config.toml
model = "image classifier"
dataset = "photos of arthropod specimens (BIOSCAN-5M)"
train_examples = 48750
image_size = 64
color_jitter = 0.2
targets = ["order"]
conv_stem = false
width = 192
loss = "cross_entropy"
beta2 = 0.98
l1_shrink = 0.003
lr_schedule = "step"
weight_decay = 0.1
Rows from block 5, named by matrix and row number. Rows with one number belong to one neuron. Each number is 500 + 50 x the weight over the matrix's rms, rounded and kept within 0 to 999. All counts start at 0. Numbers have three digits each.
# u: gMLP up (value half) (model.blocks.5.mixer.u.weight, 384x192), inputs 0-95
# v: gMLP up (gate half) (model.blocks.5.mixer.v.weight, 384x192), inputs 0-95
# out: gMLP down (model.blocks.5.mixer.out.weight, 192x384, transposed), outputs 0-95
u.247:553505500463488492498432472601497523485614530453597438565660459386495539479507544508458480550473431563477529622547466529475483561463504536602525500448461492570428512512547448510481490516548421531426565443496497615493415503442531525531529506438567514538415456428567545544563501503517517491
v.247:441529453468561468522514550623468483499442499555477514406520458513528478476550428450482534516490465399451548506483533403552513449505518491450464569545488507465493535498402520521492540566523494479535424542549574515514529495564534491471606489503549463530513432448585508502549571583457445528
out.247:491489540610420498425409451530503433469474507494559444563336572410475439549497289401498459354493526509475486457548473525437470565402548374475453677565564473462565533577498562521535435532507477483487508491446453512448517500499567461441461506693584533443473548508505470539340435535478581513
u.248:446507519520537503605495493517433378582614500580506525445520519509502454518495504462500506555510512553540527495515483488487444482504621561629516468528513522605525473442468442449547463517501497491487514494485549498655477418536462504516521428443493419454534498449526540471496502535433431513
v.248:444524477482522463529503581554503435497506428547425574505511421485492430485478509479512489520466433497556573479506499459555534487453490569524517476577562521506579537418461478527503499512475395566521502528521551562522489476502503495509417547501477485495503497476516495527506503549488417546
out.248:499436572591470419584504494521511428431561479487529444425509477508503461495479458419544555507462555531546455499489477475546500562537492513445481529503474474547505457494472490571485399615515515508443551525520586421490479486483472583485450571516514509488489472566555582533491493503502482517
u.249:454588442434449509508522598485484528498540468529501537481481483450493397553509502470524374532588434543560584562485512470542456445499574623530513527509512551562501519493497432459456442531443466535504522500532512594587477468462447513480439517524457488492503488496506469501503551548498427550
v.249:481505490525444517513477588503510486512515515504470550471477492493439488481491486504400500530448493529506564552533444493494526461389495581514499454506557481528520532355522529568469482529471419494501572464454484501503552459509460491542502497457472499509401533458499523496521512654512488490
out.249:480497519445434502541508451529479491513465499522526488516467500464437441497512453410521504452528478500478457536498562476521463519525474443517419547533540529474605520519470497462543512524476509529474446501525534552501508491553476566455477497543579499493531446549526508457480490493498466453
u.250:502439521516469478508461523537531547447390515467535466504468506518381481472534504497473545575502504547539515528489533495512499439370489603461515482506514496497503630513598540436427573524392484460592490609502399493439513505515537491510535491493425506487492573423494467525454491492515548528
v.250:425527405482502460434514576538501395463328384571465587421424462533392273432526422450536466422511503388444504351396556422564567505534487434445507641624560571429554559611459587554525445450507520473544395513552579499519549511525487479426472555624492502495548548543463530394501424501511508454
out.250:550521466556483449475477527452438524576519481518525540510626601496506485505473484493504502472432526642430461519559458554445500489490469478499497501495557410488502439430517498500530500584474333532495541484491524419461482376541560462557481563526514553415493492539479460522554516492440516578
u.251:462512499447495498579483460635463404592535450637467535475571506510428505505493543548462490537522440543468565494495377467459487472442563508604515453521544531608560500414506494449578494456476464509439527468479507570627546480541454493529556452443501427536509450357484473446568478571413464478
v.251:466486465449479515481489535519491462573420518526488486523500487494446490509529480476497515501517482505555554481440532534477465495459558528477464509536558554470549527532447483473509540506485453467454464445496499520473498512453487550494530475534486503468544438485454487446471526593522485462
out.251:594499490481472439550571532528558456428559435419526495323558451619583551465585570526563508597481447517572469482406434477550502553544440560386419476434356406535500469500506465478471498571627536575481545533525488512489470536475511566547498581442346553509473389514515598509475510392485521519
u.252:524535470441501461553486497531507472547494450533470542446499461492479535533489501550577489549511436454516514530517491512508433517478519502525501463499469497522495511406457497485481545530531486595482506545507509548547457507522464498514485459506492532554526497450503501492549533495482438493
v.252:549529422520505537452464507597509477491487493514449494512471286511501590479552580521472435506401500395541518488520506455525539480493519420459463506473385522479497677550498616620483493493583499431509505442431486486497539492488499465500600475517511482549487523508576619350508504467597497365
out.252:558424586577468507513510412476481507517456530454510453486542591542496527511549478498494631494409526501461459540540508516466507569486495403383383479566580476459537523445470525484541590535515519496482455515487422453412551512561526509518545448474603498534535450472485425531544352478488543454
u.253:526489505516490445454499590474528508458478486482464526477525516436518465571554489478494489451495528463503500498466482506492516519504446519487486460471504481464501539493493512525564439559491468476536489444512537493503436509459493500566397570604462602514462505508543510531465589513539499550
v.253:548483536568479567509514438514437503547519552474521495484448515600478586534499502538509483525453551523431486522565543484501461486513567395500498527478440491540502525455557516501437512509523566367558437516433423433507554447578510429478563439486501420478557543534376497474498352413496539455
out.253:519512443456557545499548478476530429545505469495491456495491440498481512356495527516596507491478441483549500441488534484529558609507492486417584507537539494438500403559508529526508509523496487513473516499469510531485468544474487517534495495493504477504548527505433528412527509445540516470
u.254:531547507493497514466463527462494656493634554521519488589521514345527518535493543536451467482517506559473696575572422553415469479379487578601549457431449495533449422490560498502571458484392276502505588406465501542531465491433513484569507517533473536535413533472543549560479499536506517508
v.254:561479463459619437480510518530510505401479448446424445433538494491557556524515509512492532470393499343438507466488485613480454469487501520538507434571436505542319490409331632539524583499680498537459482536538569521478494579491491505535535530466588567626498527468567435563652477499547495521
out.254:450523518565468562377460593423504568512499471550602556557386489453528459565403402433454449558632539563583562414444476493511427509437646676494575533512519569525442418593617450501382439506448448480565553504453455484582513500414548442451498514575375499378473567504464507541419593538436498548
u.255:510501526476456465511420476558489473604551451618496565567588560526457511527537522545511505516565437551448542502497412483382483403406525493601476425519554473616572500408505412392544539445504463573474585467519481569531537471531541495515508451433514480555482397375419482513449473597433461500
v.255:390538419446489529474436544462548495520487489523504501529434483464465477501519465451503475493467451449547562516441502500490452419419617480489462571575501510490492525462481509495432543532528469551469524510475494596476470493521520472423513460471511500482493512502500461512509570508524533512
out.255:485541452413467513504582472498509506481489398542477543510518413575477500480551550541535437532463370551534503493530483441542522501511502475435463546510479482498528493500544529531460487497520486557494531501479474620489492525521542439485590541471411495479549550501472540467471438423549513481
u.256:512540484418498505500446489539518507542562486513545457552517515463482532480470487523478463547541385549487521529525455486492547492457564551618487532468592490557492487526536411445447514452482456578472593500522483613498512519439494481479494490442525498527430441405476547511488530572479482485
v.256:457423538592525499490453523492488514495501516455499542520496560497522580537480460503440589427364594458434471486523478598383464433492478516574423375563569528483379507426446521594515506497562508472507480418435462423478555505491463452613473500494546494589504553399493417542570484655541447507
out.256:421609401445525544452520587438426479534486460591481540488454379509513444437501515483423453459479442480527581553513532453523509462539543488442478530505443580421568506546476535538497415501517467514546456478507549544490512465513488453491482570557432470453520486594534592463447525527555503433
u.257:432500501464507466566506448568453416563506491638480546474553500500401477508510549500483480536545462542483501488493467396526499432501660487549493510535552508555535541475498470470602461482432499484400496472507526538580518493561448518487551428465526429522511370402549476433506478512436420486
v.257:618636279420605527491518474539557436459561481458493404431492367465503554436436558547523401493478373459493621478515493480502544449474500480515526596434451451551395471567568530543425489488614448554448581539471451587453526550449553505455515513483513509565491499494520574475554488461520555430
out.257:528442586501455451512582436488534514443574442470526466454596479655552551470565567556519513558418460560532469491491444451545513525503517482423418471479431400556500455430574517543427460481545501527469562523499468540476504535481523501528492579421323526480488510509452553554432397399512585494
u.258:462526516472512563534496569464447587556606497556515493468483496501597457532483512443457499552557469535512585577523477513473459490499568642557573462509490527557431500472510446432501474597469465507548508558488571546547525427486503518516469488479497468464498485481525458570490600605446498576
v.258:487519498474522491546492457552444428569507499606473533450504511543463425533494466507481493515556486527481505527569497522483482454510521542534570456552600453581510498401471466431539518504419501520486486536504571510618539428595486465555505401460516438524553435458487451511517494653409478538
out.258:444524497426490439663541447552537360505434504500446478428409483441423390474487381405590494422567491469583445486493543482575504664578455474449483574600562496363619510509402470477608493643449500512467399565511627546560414502573355636453419498583540489489577438561585500486506518574427498514
u.259:487555383358538450510493532542500480505504435590506527503597473431499446513542508488526424558503382498528628524447512451528497432418569580492534531538510500551522526448514493500495502527475384537464517501518591642557486497514528508464466472480496476537470494413503499500510539583490498535
v.259:517485509500489481528502498456462485529485519501521454453548453511485511498562497448577507557516490463558570526444527504477466510439556496472515563518500548492460552546467470480449457549486430478458494485528531507491486490534553525447541475476512466447518440460532526445485504573512489448
out.259:471526468401501467481488485514525499491508473523500536533529442498507483461508525496515460496500373462544524494481453487495531476465505486504488512509487505497517504517501490525496495498548460539481536493517549669478470510507554479495463489494501525541458444496531552504508504486503494474
u.260:523502431425499537497569466494528496504588541493520450473548513480534521521524491487555452515606494505478576566489541495544471524459629514492532687380439459490458463458458428501445482519457503471473465527490630508527478452515484490337504503514514456496483486528462456489553480548474504512
v.260:504508475474445510506533552495500510510464520483456462464563460511411545514538490505515498533437493496517649628509533535452494450442434492475499551504501554450501584467531499494425534577409399486480472496489527506413599507512537529467523521501457536476526469515501482489574536561607502428
out.260:517440500498478512466484493532513502539435545387681553490515510487468440389522544387485536519443483632458488517470602552612522467459452485443504555532476507471712548497533612528415641592493492485544557591518506538445511399598543502391479534448475472398379538583532469469509493398479464490
u.261:527533479373510460520447485562559446496545446484569393477536501460442520432486491529535471560554396514514508513475489466536512428480563528545496573490526466531465499536536464451465529497511503575387580536546495588468510560484463525424463508466550508557446408472494507512507521522481555460
v.261:533534518546531467521392532610553495500500478466638500515507538502501496534451383421564505489506525514416499454514462522447483432407533503543479464499510463528509475453518514488414591567598503561511584532516444476487508522537569476512476451503618471531466518379453536532505551531373544529
out.261:420527493500504522440498529459482521518471474543532539511412496501492483414425455463457479427474450396447524486498512463504538495517591434416448570511499547420502467558489520558500433512565498543518487487515507571484512509506523425443479549583513494498499508543522564535433487512541524464
u.262:474524461483537494493473581478498539540518484538583514515518504468556437522490489363465446494526411537562555509485467516478488490462570583490536537531527503526494518526490482499454479559543460514483519526515533597498429506505568492436437465496503436425483486406535474520468535523450468564
v.262:519492512514481505521502476499476502500633509499506516535513474514548545493506580557472499530414502518468491517524453527491487491494585561616494434456456515628477527434512535561499451415587509501422585462473505494602518492450447487549517465420469478523416559461520559433493489561504476451
out.262:500523468435531503484478515596499513468449512523508545502547442531515482519550482455527507511477502404493501480480485513489527453491491412550452509513454514493555546477481545496476552511611513506537490526518558518502535493538569489487549478478538512502498467486535543478570508530478491451
u.263:406538449386592490531510453507526483508519540601510543519463455505531531424574563535512543510526470490515482517426526430545554410507510500454500569489513409479510490502498465585503435442482511532365521419499524549533443452558457503474544374386522393527443498502530564419507526513482440492
v.263:515542476467582482476513515568481486447444371541486503433557420477443450488504481488509519457483479402484558511501497524497449534460574446462498526616461519491443418503449515546457563543578466553459456513505608563491427521563531481500487502460627509541518468498533510503603399459466524492
out.263:578489502494610465493476392455532497471524514466488357526564535499515615475550548647535540459347481455455538471656435515415551512403497427543520475481556428474411417414563568544525506448475445512445515501435489531463550583493498451572454497500479545582529599406426452560496392520544601467
u.264:405514447347599463540544458455522505518511482593515531520462479518516507453536560524521518495514438494511495497457524437532542360503514493480493583525545475521505469483468486561517455478480501515422502457539534603520463450567466511448513393441539381522501522491505486475480518498479452515
v.264:531548326414529553510487540499485407480509473506435481446507418496472495480484504513505455490470434446501619484492503475507520519504542498508562537484505526498446510512477501537466461511509441494502500485487505586524538504460500504492489465491514494521510507498524587447561495522552472436
out.264:526511506503477501467518450393504518487490510487463454551512518534492559500517505583535496465393470524453504503596508510480508520495506428458502529502559486432485467450520538514507497459472492503491500474480471517443532546491545441513509540539462534493548581503408466539463435479550543483
u.265:499559389403522473471462545504491528500507455578500509552564481403528462566541501473506409512491418500518596531459452482499489447415641550509541524536514498532500531450511495501500496497493393582470563491507573611564467487501554494447479465503517483537471500414513477498492541594497454541
v.265:522521442435517551454477563510503593505490499504501455537501481498507489533529502475464448525478458502489551522446511503484510445471582496499504527503517524504467545482467464473480540492532451499517498473516504541480510484477562484465522494500556489518498473449475474510502501570517469499
out.265:478511462394470525471460490493502497520492477528500553588497471508519496518507520475504493469502387470527520490466483499470491466479500475511455508515548519504533508509471507506516517453541486530504545439508510665479495497515550488499504476486514522512471490497507533514500524491516465453
u.266:501508498459527403490490491396572619473667492478460438556504475412592588429552549546428478537444419456511486612558420470518529490513475486510493474463428409437452507444536470536527465487483485620430622453589528593455481559463530521525470551472482584572377438530552552551487516485553524521
v.266:559514450439565464506507463498552433415547517460418395487621452496519562425475631571483454495486381452467500509500496478527606460542432501541588551390463441514408505525523506540565439501469528540427569515536509568467495555448471502481473596466503538565458497544538509503529525452626555441
out.266:479485568381513422582485429528473535581522509542522490469617540508475457507623563561529516571579434619500468601460485482494407337524446515481475455472549463547602530405479454388574493509302515548423500496564544574590520469563396524492463488424466484498518394503499392494507503599467475543
u.267:485520503484543461507420511597497469624520399571612508433521504457438485410455425487501518486624447450518529445507409452480510448443645493532479496539567508552505450519517467446492501548513436575467522529544495588500514532506517505493446491565529490502519424432469562533457492538387534485
v.267:479521407412541509539485504517441438518519529580502507473524477488538453489509515488494456531537438520502574512502502501506478493461610556527578524482499509535492495480480501504500490518482457473468487508492595573617487465502489493483533462457513443487501491479549519448542503544438508501
out.267:495563472570485598334405566448462638516430506518532552611498472522498500494442517465370449447457517545439561528568498551429479498470571495410565477459451548385495531504518554511494480517513472488644478425439492469501416422454638310540519529541425487439496607502508547513428504502578490524
u.268:507563473452529542461478501470425473639508313627486587534539466500536474517489518493523481493514417513527523472430452494458491509496612492514511505552549520511477467511504479477553483534536458607502545441460493565530481459514578466500532431507513472466532496491436454475522532496480427525
v.268:523620392527525616408483559494535476507454430492480544511469379497487560475451522423480406491460462432504550455467470497494548552495524426474554579497479506483470501571553541545442502531593479617515521493429484503452498514481636464460541508500541501470514507504507522396518512477542535462
out.268:495468579475530468472493468487470628514473513473633509462641511547514545479565524474516567532569495432474484504514523516486416521516591414508442465493463503427454474503514446446483529544549545513498419494550562509457491536501545500472527482484537482537534421471459466500517456470467515516
u.269:404520497488499559499544625496463572489498501543539497513504415486506468490492493418451500627547485558572642618492508440533484480501486625481523608508480598503526486519553402498402524582428432501504610494513525517463508423513556530421530525466537493444481405524546500537541641500445504518
v.269:388610443469545518526477554533551469486431511546500542479448458533483452440482521450501474506492464430543485512469539473556527452521533493482509559507469481457570555510463504517435576532534539557547468565504512499497457466562502460413541426444542439499531454496572496468508557482473498519
out.269:595505514571508503390493481502660524384526550367506419542397548458515552591433468493528469443447529507495546442536498522459550527444497498484533539455510449447454492448567469534495480486499468455518500478429441483436522524475508466455383533643504549517497523510447404582492431533502600499
u.270:477592451467536494513501572520467506559577479600509542481536498451575439515499505468491447511584447521539607521447467485496471430452599577582542490500517493591491482442502496465497458518479414540518498499540596579624492420493452488508480486498501453482464471457498501505501624611452423545
v.270:549561375549500594388425544553529492479453498454463489531472330489501538510478499448471390456406485374510519491492468548458531578474505402456489507504471487451500574537505564564448524497656492565504489459401457477446523527436652471494531501504561537501491547490505560401526463486581508377
out.270:498549402410509508524444482542489445503520494555499482497493505420489433492486470504543450442494426497486507441446511447486516459501490456569427542488530540511593534518463530483556465434501477530490497471499517558574578480484458505487472504519543502504501476491536567412486527584528486407
u.271:462486504495479456558454522489433433549563456599543492459523441498470493540520427464557518552559493505598598488541491526461385478454594584594474483541486597574506469502499452454486475544497446497439537509504588524593468486485541514503505473472450456461535412435547561483449525592431442477
v.271:409439526571492480536494572542460506475456525461500537512515546522499539482522418503438595467286551472394499525530502532433491367481489519481449415608594540481456530357432538652493513504512494503437479401476480442459591498520447469577523507420543493559515549427498434531569490693550449505
out.271:498485492454535452510432442550516462477506541534511476547519473435480480596575517390546465482526487523578528470531486532507450481385524502577508500457487499487560563494504525513493511519470444455437500504433579549605397482491547484458517456519533468447498523454532474427475465492487467504
u.272:491486453488530503462500540534484503501523533537478528480498503461517502502475544500433498495496505491488552481491480546471481508443495592555600426503490524513488499473477517538556489471476458479514486484456577500580475440508543482556502491512461507500466555440551498457511531542511440547
v.272:547494463505671541452388515525475416464491516529418499509551465456516583413505549599485526470496525357507519472504455541465556484418485519504561471400490492489382461598445505561535449485534417474481522375412510473535491457436517444575580484480539531605476554387569627380557550538544396486
out.272:555502524561500493497494501576541494490504430495503499491487515464424507489428454561508512502506498477458559430482445429494554473458434465499447508505527477533516477513556511481504474519492410537500547527470446522476589512540498480558496517546499538562480462475489525523493469522477526451
u.273:380461508500504508602576520552390536516445506606384660456481490561500422548510531505483504488481519443478482497474536482553494484551482499510520456529501631512566565400372479527530549450481548462587403520535657477601513447580437541506495469457536462511538475509552448481563453499488299493
v.273:412494496486512521553488506511503490514517618535426466509524580508541469634494499469435481497529508542535480587518480625477434508515452619583599416481519507473494523445424416473604571494425521435543493471494592500573471461478504554571524469418557453492517480497575418505582542543493385605
out.273:455491493466451573486400442464501502618494528504518439544494596476495467529542467436388487489552483603517457585500464578371376549452585522502481502564640484429569523500501475415550523513407520513468505492428503568530480443523490501518443412503519486425476418442506344533482536675430519556
u.274:506521496403438503505469462460446493634575425565559491546506560451450512471428432514519486424553425486380502467544465474450478450509572466609449526545569538533475468531512487421563473489520483565427570432522476605485550525451500516478505487565551500557515441486498531531447492538464505434
v.274:562487454522504480503445495533424438530492510530417502470594404525469538493497501533490488487429474421450522488561504482442555480477491470523511467479527535569497567493471525529490530477495468490484514487505495513519575512502579487554506471437514468559504484410487595354547491618549458355
out.274:517558484568452575453544537409484519497482499486499514467433446529464524464414584536425462469478490586513523530577585502502505539565554504328568484396440527409475483543550527514492445520454533492563465453483456482500378501457464440536495556546386476454512566569517592483410511440600509462
u.275:452633434343485533488487456457469512587454439658543603600489471483484459461449512464536439522560354496530564514495500491490455516483615494496494555507491491490562484519519453402516550576477423649538546474491502611578400380569601467436533432495495462459559471490523502495490590510447403522
v.275:577480477494496523481514499563506509445523511472478508506482433517532551490543592563493497502457494511475554458500502496505525495401505496507517478483457479567504555431510545583471487370536453471515508485462503507539521461514485471523503458519412511509416566422475533412463439586531481463
out.275:473444574477559484509453492619496529522464520499564499495626503493545467494560446420482609573579523469518474499512454524493460526462542487560460430477470472443526509464474452393507582579506476516502484537515605473562453486543540514506528451467622494515478356463544464475607514599422519552
u.276:523536467460466656533550510545462496643478511542474498492521420520463486539422521508461461570562491574582520549507536555499422533511495550559546470453509611514510458516514472429495584555448507474599435502408457489545506421499502559524576435467544428455573486503509486434618537499476455478
v.276:509481564524399473510508526499529526483493532471479513480460501596512536525527545511518554603393501437537490519545532482477557466479434569497456454494420489524557583492508491458437555500499507509567540591499488483431525451527496521512464462460450508494460441489523508543430542526563505502
out.276:536491563547469557526527406526466480541545514474462445476569654525498506576495451571490540483473566505428475500477472514359474547505521449492407480508577489537487491485457490467580501431518517519464500441424458459494641477533470525591503425503597500591550443415481447557595466627509500468
u.277:528512416468518524582502549528510473578519500537509465461534453491514500532504514450514463580559357523521568564442528488525467518480555629510563528438534528520471530470500452448496510587480484505487501536504508603571520502489475494468502499499468441479526464465477507461550557533465439479
v.277:585366555577623443441445511519542556396461502428491363427575544469598540634561472399466585500432587423497464486365429609438472581336532551476588446489499466451340504535463462477503506536550473431475479544472524440437472607451610531551399496561577559512442418369499374561514434504486495568
out.277:569455552498535413457469474469534613464521479469622479500584507474550541486612512491518513532535491512492493500469446505499486419480516488505450491458435423503463465466517501473489507530559466562452510528566518544492465556505578495487459555495507567511452437478489498530420461505451541517
u.278:449515439515360475575478543581500399539563474518481607529647435490523572532510426517605494521480426470421574519485507441540421621503518488547482429498435493441608687348448391523506433507542481530460507491521599572524512524446490447492517505588365503520478531499488578404505529510520373479
v.278:428543497513582487549446521576506480538503446573494551456475494462492438400495496441505489532488500466565501508454471463537559436501479497493485505495454507497504492569531489523487511587526480557497572540482516502543474506537567513498512496451580433523504390449565513481526515498478473516
out.278:501576491506590514485525498649475420462455423546501506441463496510434465375455373593492542447591521381444577397460467387451614453438480392491489611601564483501494438554584576500528492510487441490523457520451506489472610548632539450516478490555546492533556456512457508456553413517416630412
u.279:419506505493465550523509594531434549609498423600501618510433449530497422541470487489507491576622495543577581509475543470501429467501545569537499480568508615573536493506511430445438494522484472507607469521539482521545520451521520512512492475496488438460537469486458502483505527560449419516
v.279:451426559555444487496499529470469489500484552473508525505500524534473536474557497519421592495409547541468507542548510545442473423435467552491453428559600499520561551372500564546514545493453446472487490447479492448483589451505460488557526522464421520443473556495493470504486537648527496476
out.279:486496454379474484544500446501485464498506517565494492532532506465468465559571533397555480461512423553550501513529501498498411506449487522543449529490513497444581538498470476498543481535454465493420485482466548615593420450546520507473517471529482496473533442464554453440451472538499411511
u.280:414528502512516564603487500561421462545544538638495516453508479531501359527464537469408512584540495575633566561511497563496432546510537693601618414507510600546506505454487473446505538505440520435526472553432559510616468420542473482554524416385486362412522498476582455500593510530461468545
v.280:567521442461597443477496497500394554453610488500479443485602528479574541435523486544443514430387506401345560523638424524411498468474494472540488493535420493508337497459449611532576497539549466479481497478517649534494557544492522465550526530509564548604481503456614489565513451557537562466
out.280:493571472418468521582604370469496322609554446562330529491458513513430494523501511684567397454517395557499523511510510432488517516557469439484466555524566482538645497500507499483657444411424462588373491420456478658537541527549378538485508502538431469499579520519433523456474478533455486423
u.281:450575478472470561522421523539459466603456378597535553579573505491441467475452465446525463518543450495493587504461462479458451488453667505541496533532555566486514530522532471428453527583499434568526535488453479556497447490542561423449520447507539441489548435436499485476512573516484492499
v.281:515524407496447579563508494511426493552511543493538477528587484510510448515437487418495461508520456541507539543486535546483467533471580490474514557498480542491485488477515485498444535540514471467526472489470492552490497451522535492456547411452556405450536503476498487458602489534486500466
out.281:494500457422522532410399506565492549545517513524510498584535457444539475527558519467466444509510464497565554499457445543475478469396529451587448509502481537505549555512482486471493535457552415507527538479499500551537507467434565503451525473495556503495415458463503499450524501506510465469
u.282:447473500495456536569511515475373484566513547490553517498541537486517416547477426436498519480520523619496504509547510555477321518501563536502536466578604530508521443412473516499500517532405490447517453476493524492538503449491499495517496506495489472374574571474478461544546534566438505525
v.282:448488533488523474587495427567444413577487537570490594500571535544437487557492483536562548487588507501492474469502531527495450515519496508542503446531586510614619449443457435432556553485418536490482456508509529497626492457543474539540545379384493444488559470455463443467481483527399422511
out.282:465436559568486409504505485486628506401531527434487455520349517391522463386339430535428542472519640352506439504495494467532564571583485507475433458450451451486494494555499479566519484491542538513477497521498519360476478538399429518548378580550535570631428485593556508561461507409569594545
u.283:385507485448579448539500475459517501599508557635533556511471508514507486506557572479511496482556489510533505503426505435514546357485513505476491493544570457510570508459481500543557486489440499488415488481549551561534489458580489495481510414447528349492491496458495453465463518548430463509
v.283:521559334404647461495495495484527413488581431497464467475517426483511535387520527536543440480488418392510555441429492455512570394493497492515484523479494496504434507540465541567486421488617471506422531463513504588500486535473483467473475508496520500579462524454514574437517509494525505451
out.283:531507538503471524458474484424497547487525505490491460551500520491530548513516545573448507470394461518477522520577445526456513500473463478497469496496522492502510494464514545500524511480486445516514538471474482533473530473490506474547480531527477550504480582488494484587477493503550528497
u.284:467551419368514493487483552576466470556480418621504544480524440502500402485501494473493447504564388500528623498456481452500501479413609532539536503535526533551554522488526505445516489507488409539532497526496557646566495473517544487470472431511500444489507423439463480479473497597467511516
v.284:447539355407566524444538491556526460510482469549515446503435387490492503440522496458506497475498419431532580420453556405519530471483510473462489596492527509481503497590518540536504488484515460563452506513504501592486544555461493511435552501530482509432531489514496513467460521518535502422
out.284:541516451478524530464504490491521507427573519495438469525506498417594515575547577509486433450442461487487570490466443499470530473453500432554510521447472509526508540469474544550533435410507432491495514394442567538535528492433519501488483499518495538488449527499524521509494496501560492444
u.285:475576379358523499495457580593507479567494453627477555479500427463495449495533518500473425541573354515556587544435468489520451416453550555588569496501527514563537563466470493474499482532446448546519511501528549623596480471484481462499511513504475486496477494482520456465555574586481417526
v.285:443434549591526511519476508576450510525506510488509573562542559497504542569425450487472564457402566512445461499530468558434419454495496524553469389510580527506430452401479484628499478510534500504469522379448445443484542503483483475596512473486565485550512530397488468547577501590487367532
out.285:502609442440526478518516495571531405463502494516480525495493490497502509486498529527566438490463443485490533439506506478503568438503460457531459583475494481499580512494463543521494486457545460556493510496499509545500533496517483500449500500489509496510523511520512560466506510482510482467
u.286:529573427362500461454451553557508547532534476547520488518500455416543485551565541493515388553607371595547573551497480497535425491473522565527554566471469476562550487503528453476464435497422444530491533493533555672592446474471498492432543520572461507457465488504472498490474565504448465546
v.286:490498379506523478490457514499536423515503511517416481494547456519537520472600490461512497475437492390498498469434518455509542501502502451444410502515495523424520664516387546578524445510567518470441458444499499508484536510478451482492518505515536502522482482492515547437498528540599465393
out.286:496447544532473511504504497499536522524489518436550455483429502525506509523425430463494534564532493510537472528540508525508494611510537534480451505565577482507542484444532451476412578524519529518495495596514413478419512538542503533448492490473511489469527479530447453572537480471400543519
u.287:571495526501557475511491436454563571501688583445556388581488499433587589482471572515500492569481424583568468602632472541500523513501479589574478460426470380511421442491580438512448558512524508553423685508501419543491376509428487501520480491396544506542378490478529546557509527486503528554
v.287:450505466518507526503518487553445504497353472548399560488517342574504439523522521477495514487365538384507496461490581497513519559543485366422444545531399581377548609517371598588503542465540536432571395469494587464491511473550525447464544508497524479511581485559546519444531396476625440417
out.287:408533448456522555516532592503444573514458470533493580435596438552511496403516582491496548614461492491561487530442482491524527480531521551298496405540426515393515528455466534503462593566541492500533486523483564487494477441557531461578505504344392498486532471499512505510511562490509485562
u.288:412562418424601469510505495500522402568534479598559542485502429531550544441621489497541547536529435501523503488384506420513555435501499498465458577524490423479526530573496458555535448498558501526339502493508546550484455497549483525463584439434508360488466502492500569389446563510466492500
v.288:501504417484587485454482493483507430476511498510467506518590473482557534397556512503499536403377507380410542456493471442468635475477488450465476517530473485385479585536474603633617451498575456474433509410483574526465480490499516419534480537519476511559424527485550572468443489540596514421
out.288:549522462490592508485456447464515501431528554472423431547513537507530528490509601601469529435397509483477517517605448559424544513467453475517596467466505448443451482447527569542606468466438474490492502433419528494478482501504450448590431499498453542543520616513531449581495444487603548511
u.289:381564465490551504556491611501519469541500452542569568489480462491551434503452443352506480491526441518574509477457490478503461425502500552473532490553482499460552505491552512504493506587518465544485502556508541566456423513507521499491484519478459412432528493493521470507501595494414512557
v.289:542454480525495591383473502534542551480464542456488408533411355500506591374478506501410524468411520373556506449551505565471552572466522449478487501514493513477442473533529585602427578417628507501493505492441435471415566569429570447494554506463512540490478589498492541511539467496578540313
out.289:544494529537512489511473444537502482476478500464529456474513533511508509543549478471508544497461524479478484535530502504494506546509492416459427517522507473485553541481495524496521528547525500515488486528477489472467525503546494537517521479489542515503534444499516478496506466464481512495
u.290:387502505507480564497450571551474555579509522590503565550434480451497431568508526377439494559509502511597549601525509537508422493483537641542525446494486597496563598483471452486512534541466458500539504537419549513538475398491518536550536441472545437489489474484591425533533576547516366568
v.290:492550417393599435536464522507471401485498479540476488502560500504506551431522500512498544496454469385407526466593509473462555342489506537507510544517471543487436562564454594484548538525493489501521510492541560531495562495507533463522540522492528510570496422450563455512513560644537496537
out.290:494523486413499467529499385549473406522450510532483513522467483488446488479552526529518480409503471486510526498547529479493524490520493368518462527569526501467674569474514596492582498480457473513479417482487525566523516474615493515451500456534479497481586510513518497449452412497486527433
u.291:512493473538473513505570608507550512412463431437463467461463376496582484556557518384568405537490503497617490480411566459630478592545486493406487634475429564442540524587428491552392452538568532537494487580552513479459423528434469575385457587547439545425505478574507502522506524391558421520
v.291:489591396489489505535552535537490437473477445507344518489428432531483469403482527534521434457431473413496495432489575323577617507598405357452449630399467533470540500631470553646523379422502550507519470448519501505462643528481429545477540579524503506511560513615535665438509489470670459386
out.291:496500501501535379506388459517476537413511497555530508497550484474509480549725515461489499475522536509443497506434488483511420448497479410567456546420390484529464586500420504514595432481506502504428462451571612535582501539462481526505583521530557518529473484506570525426454428526517451491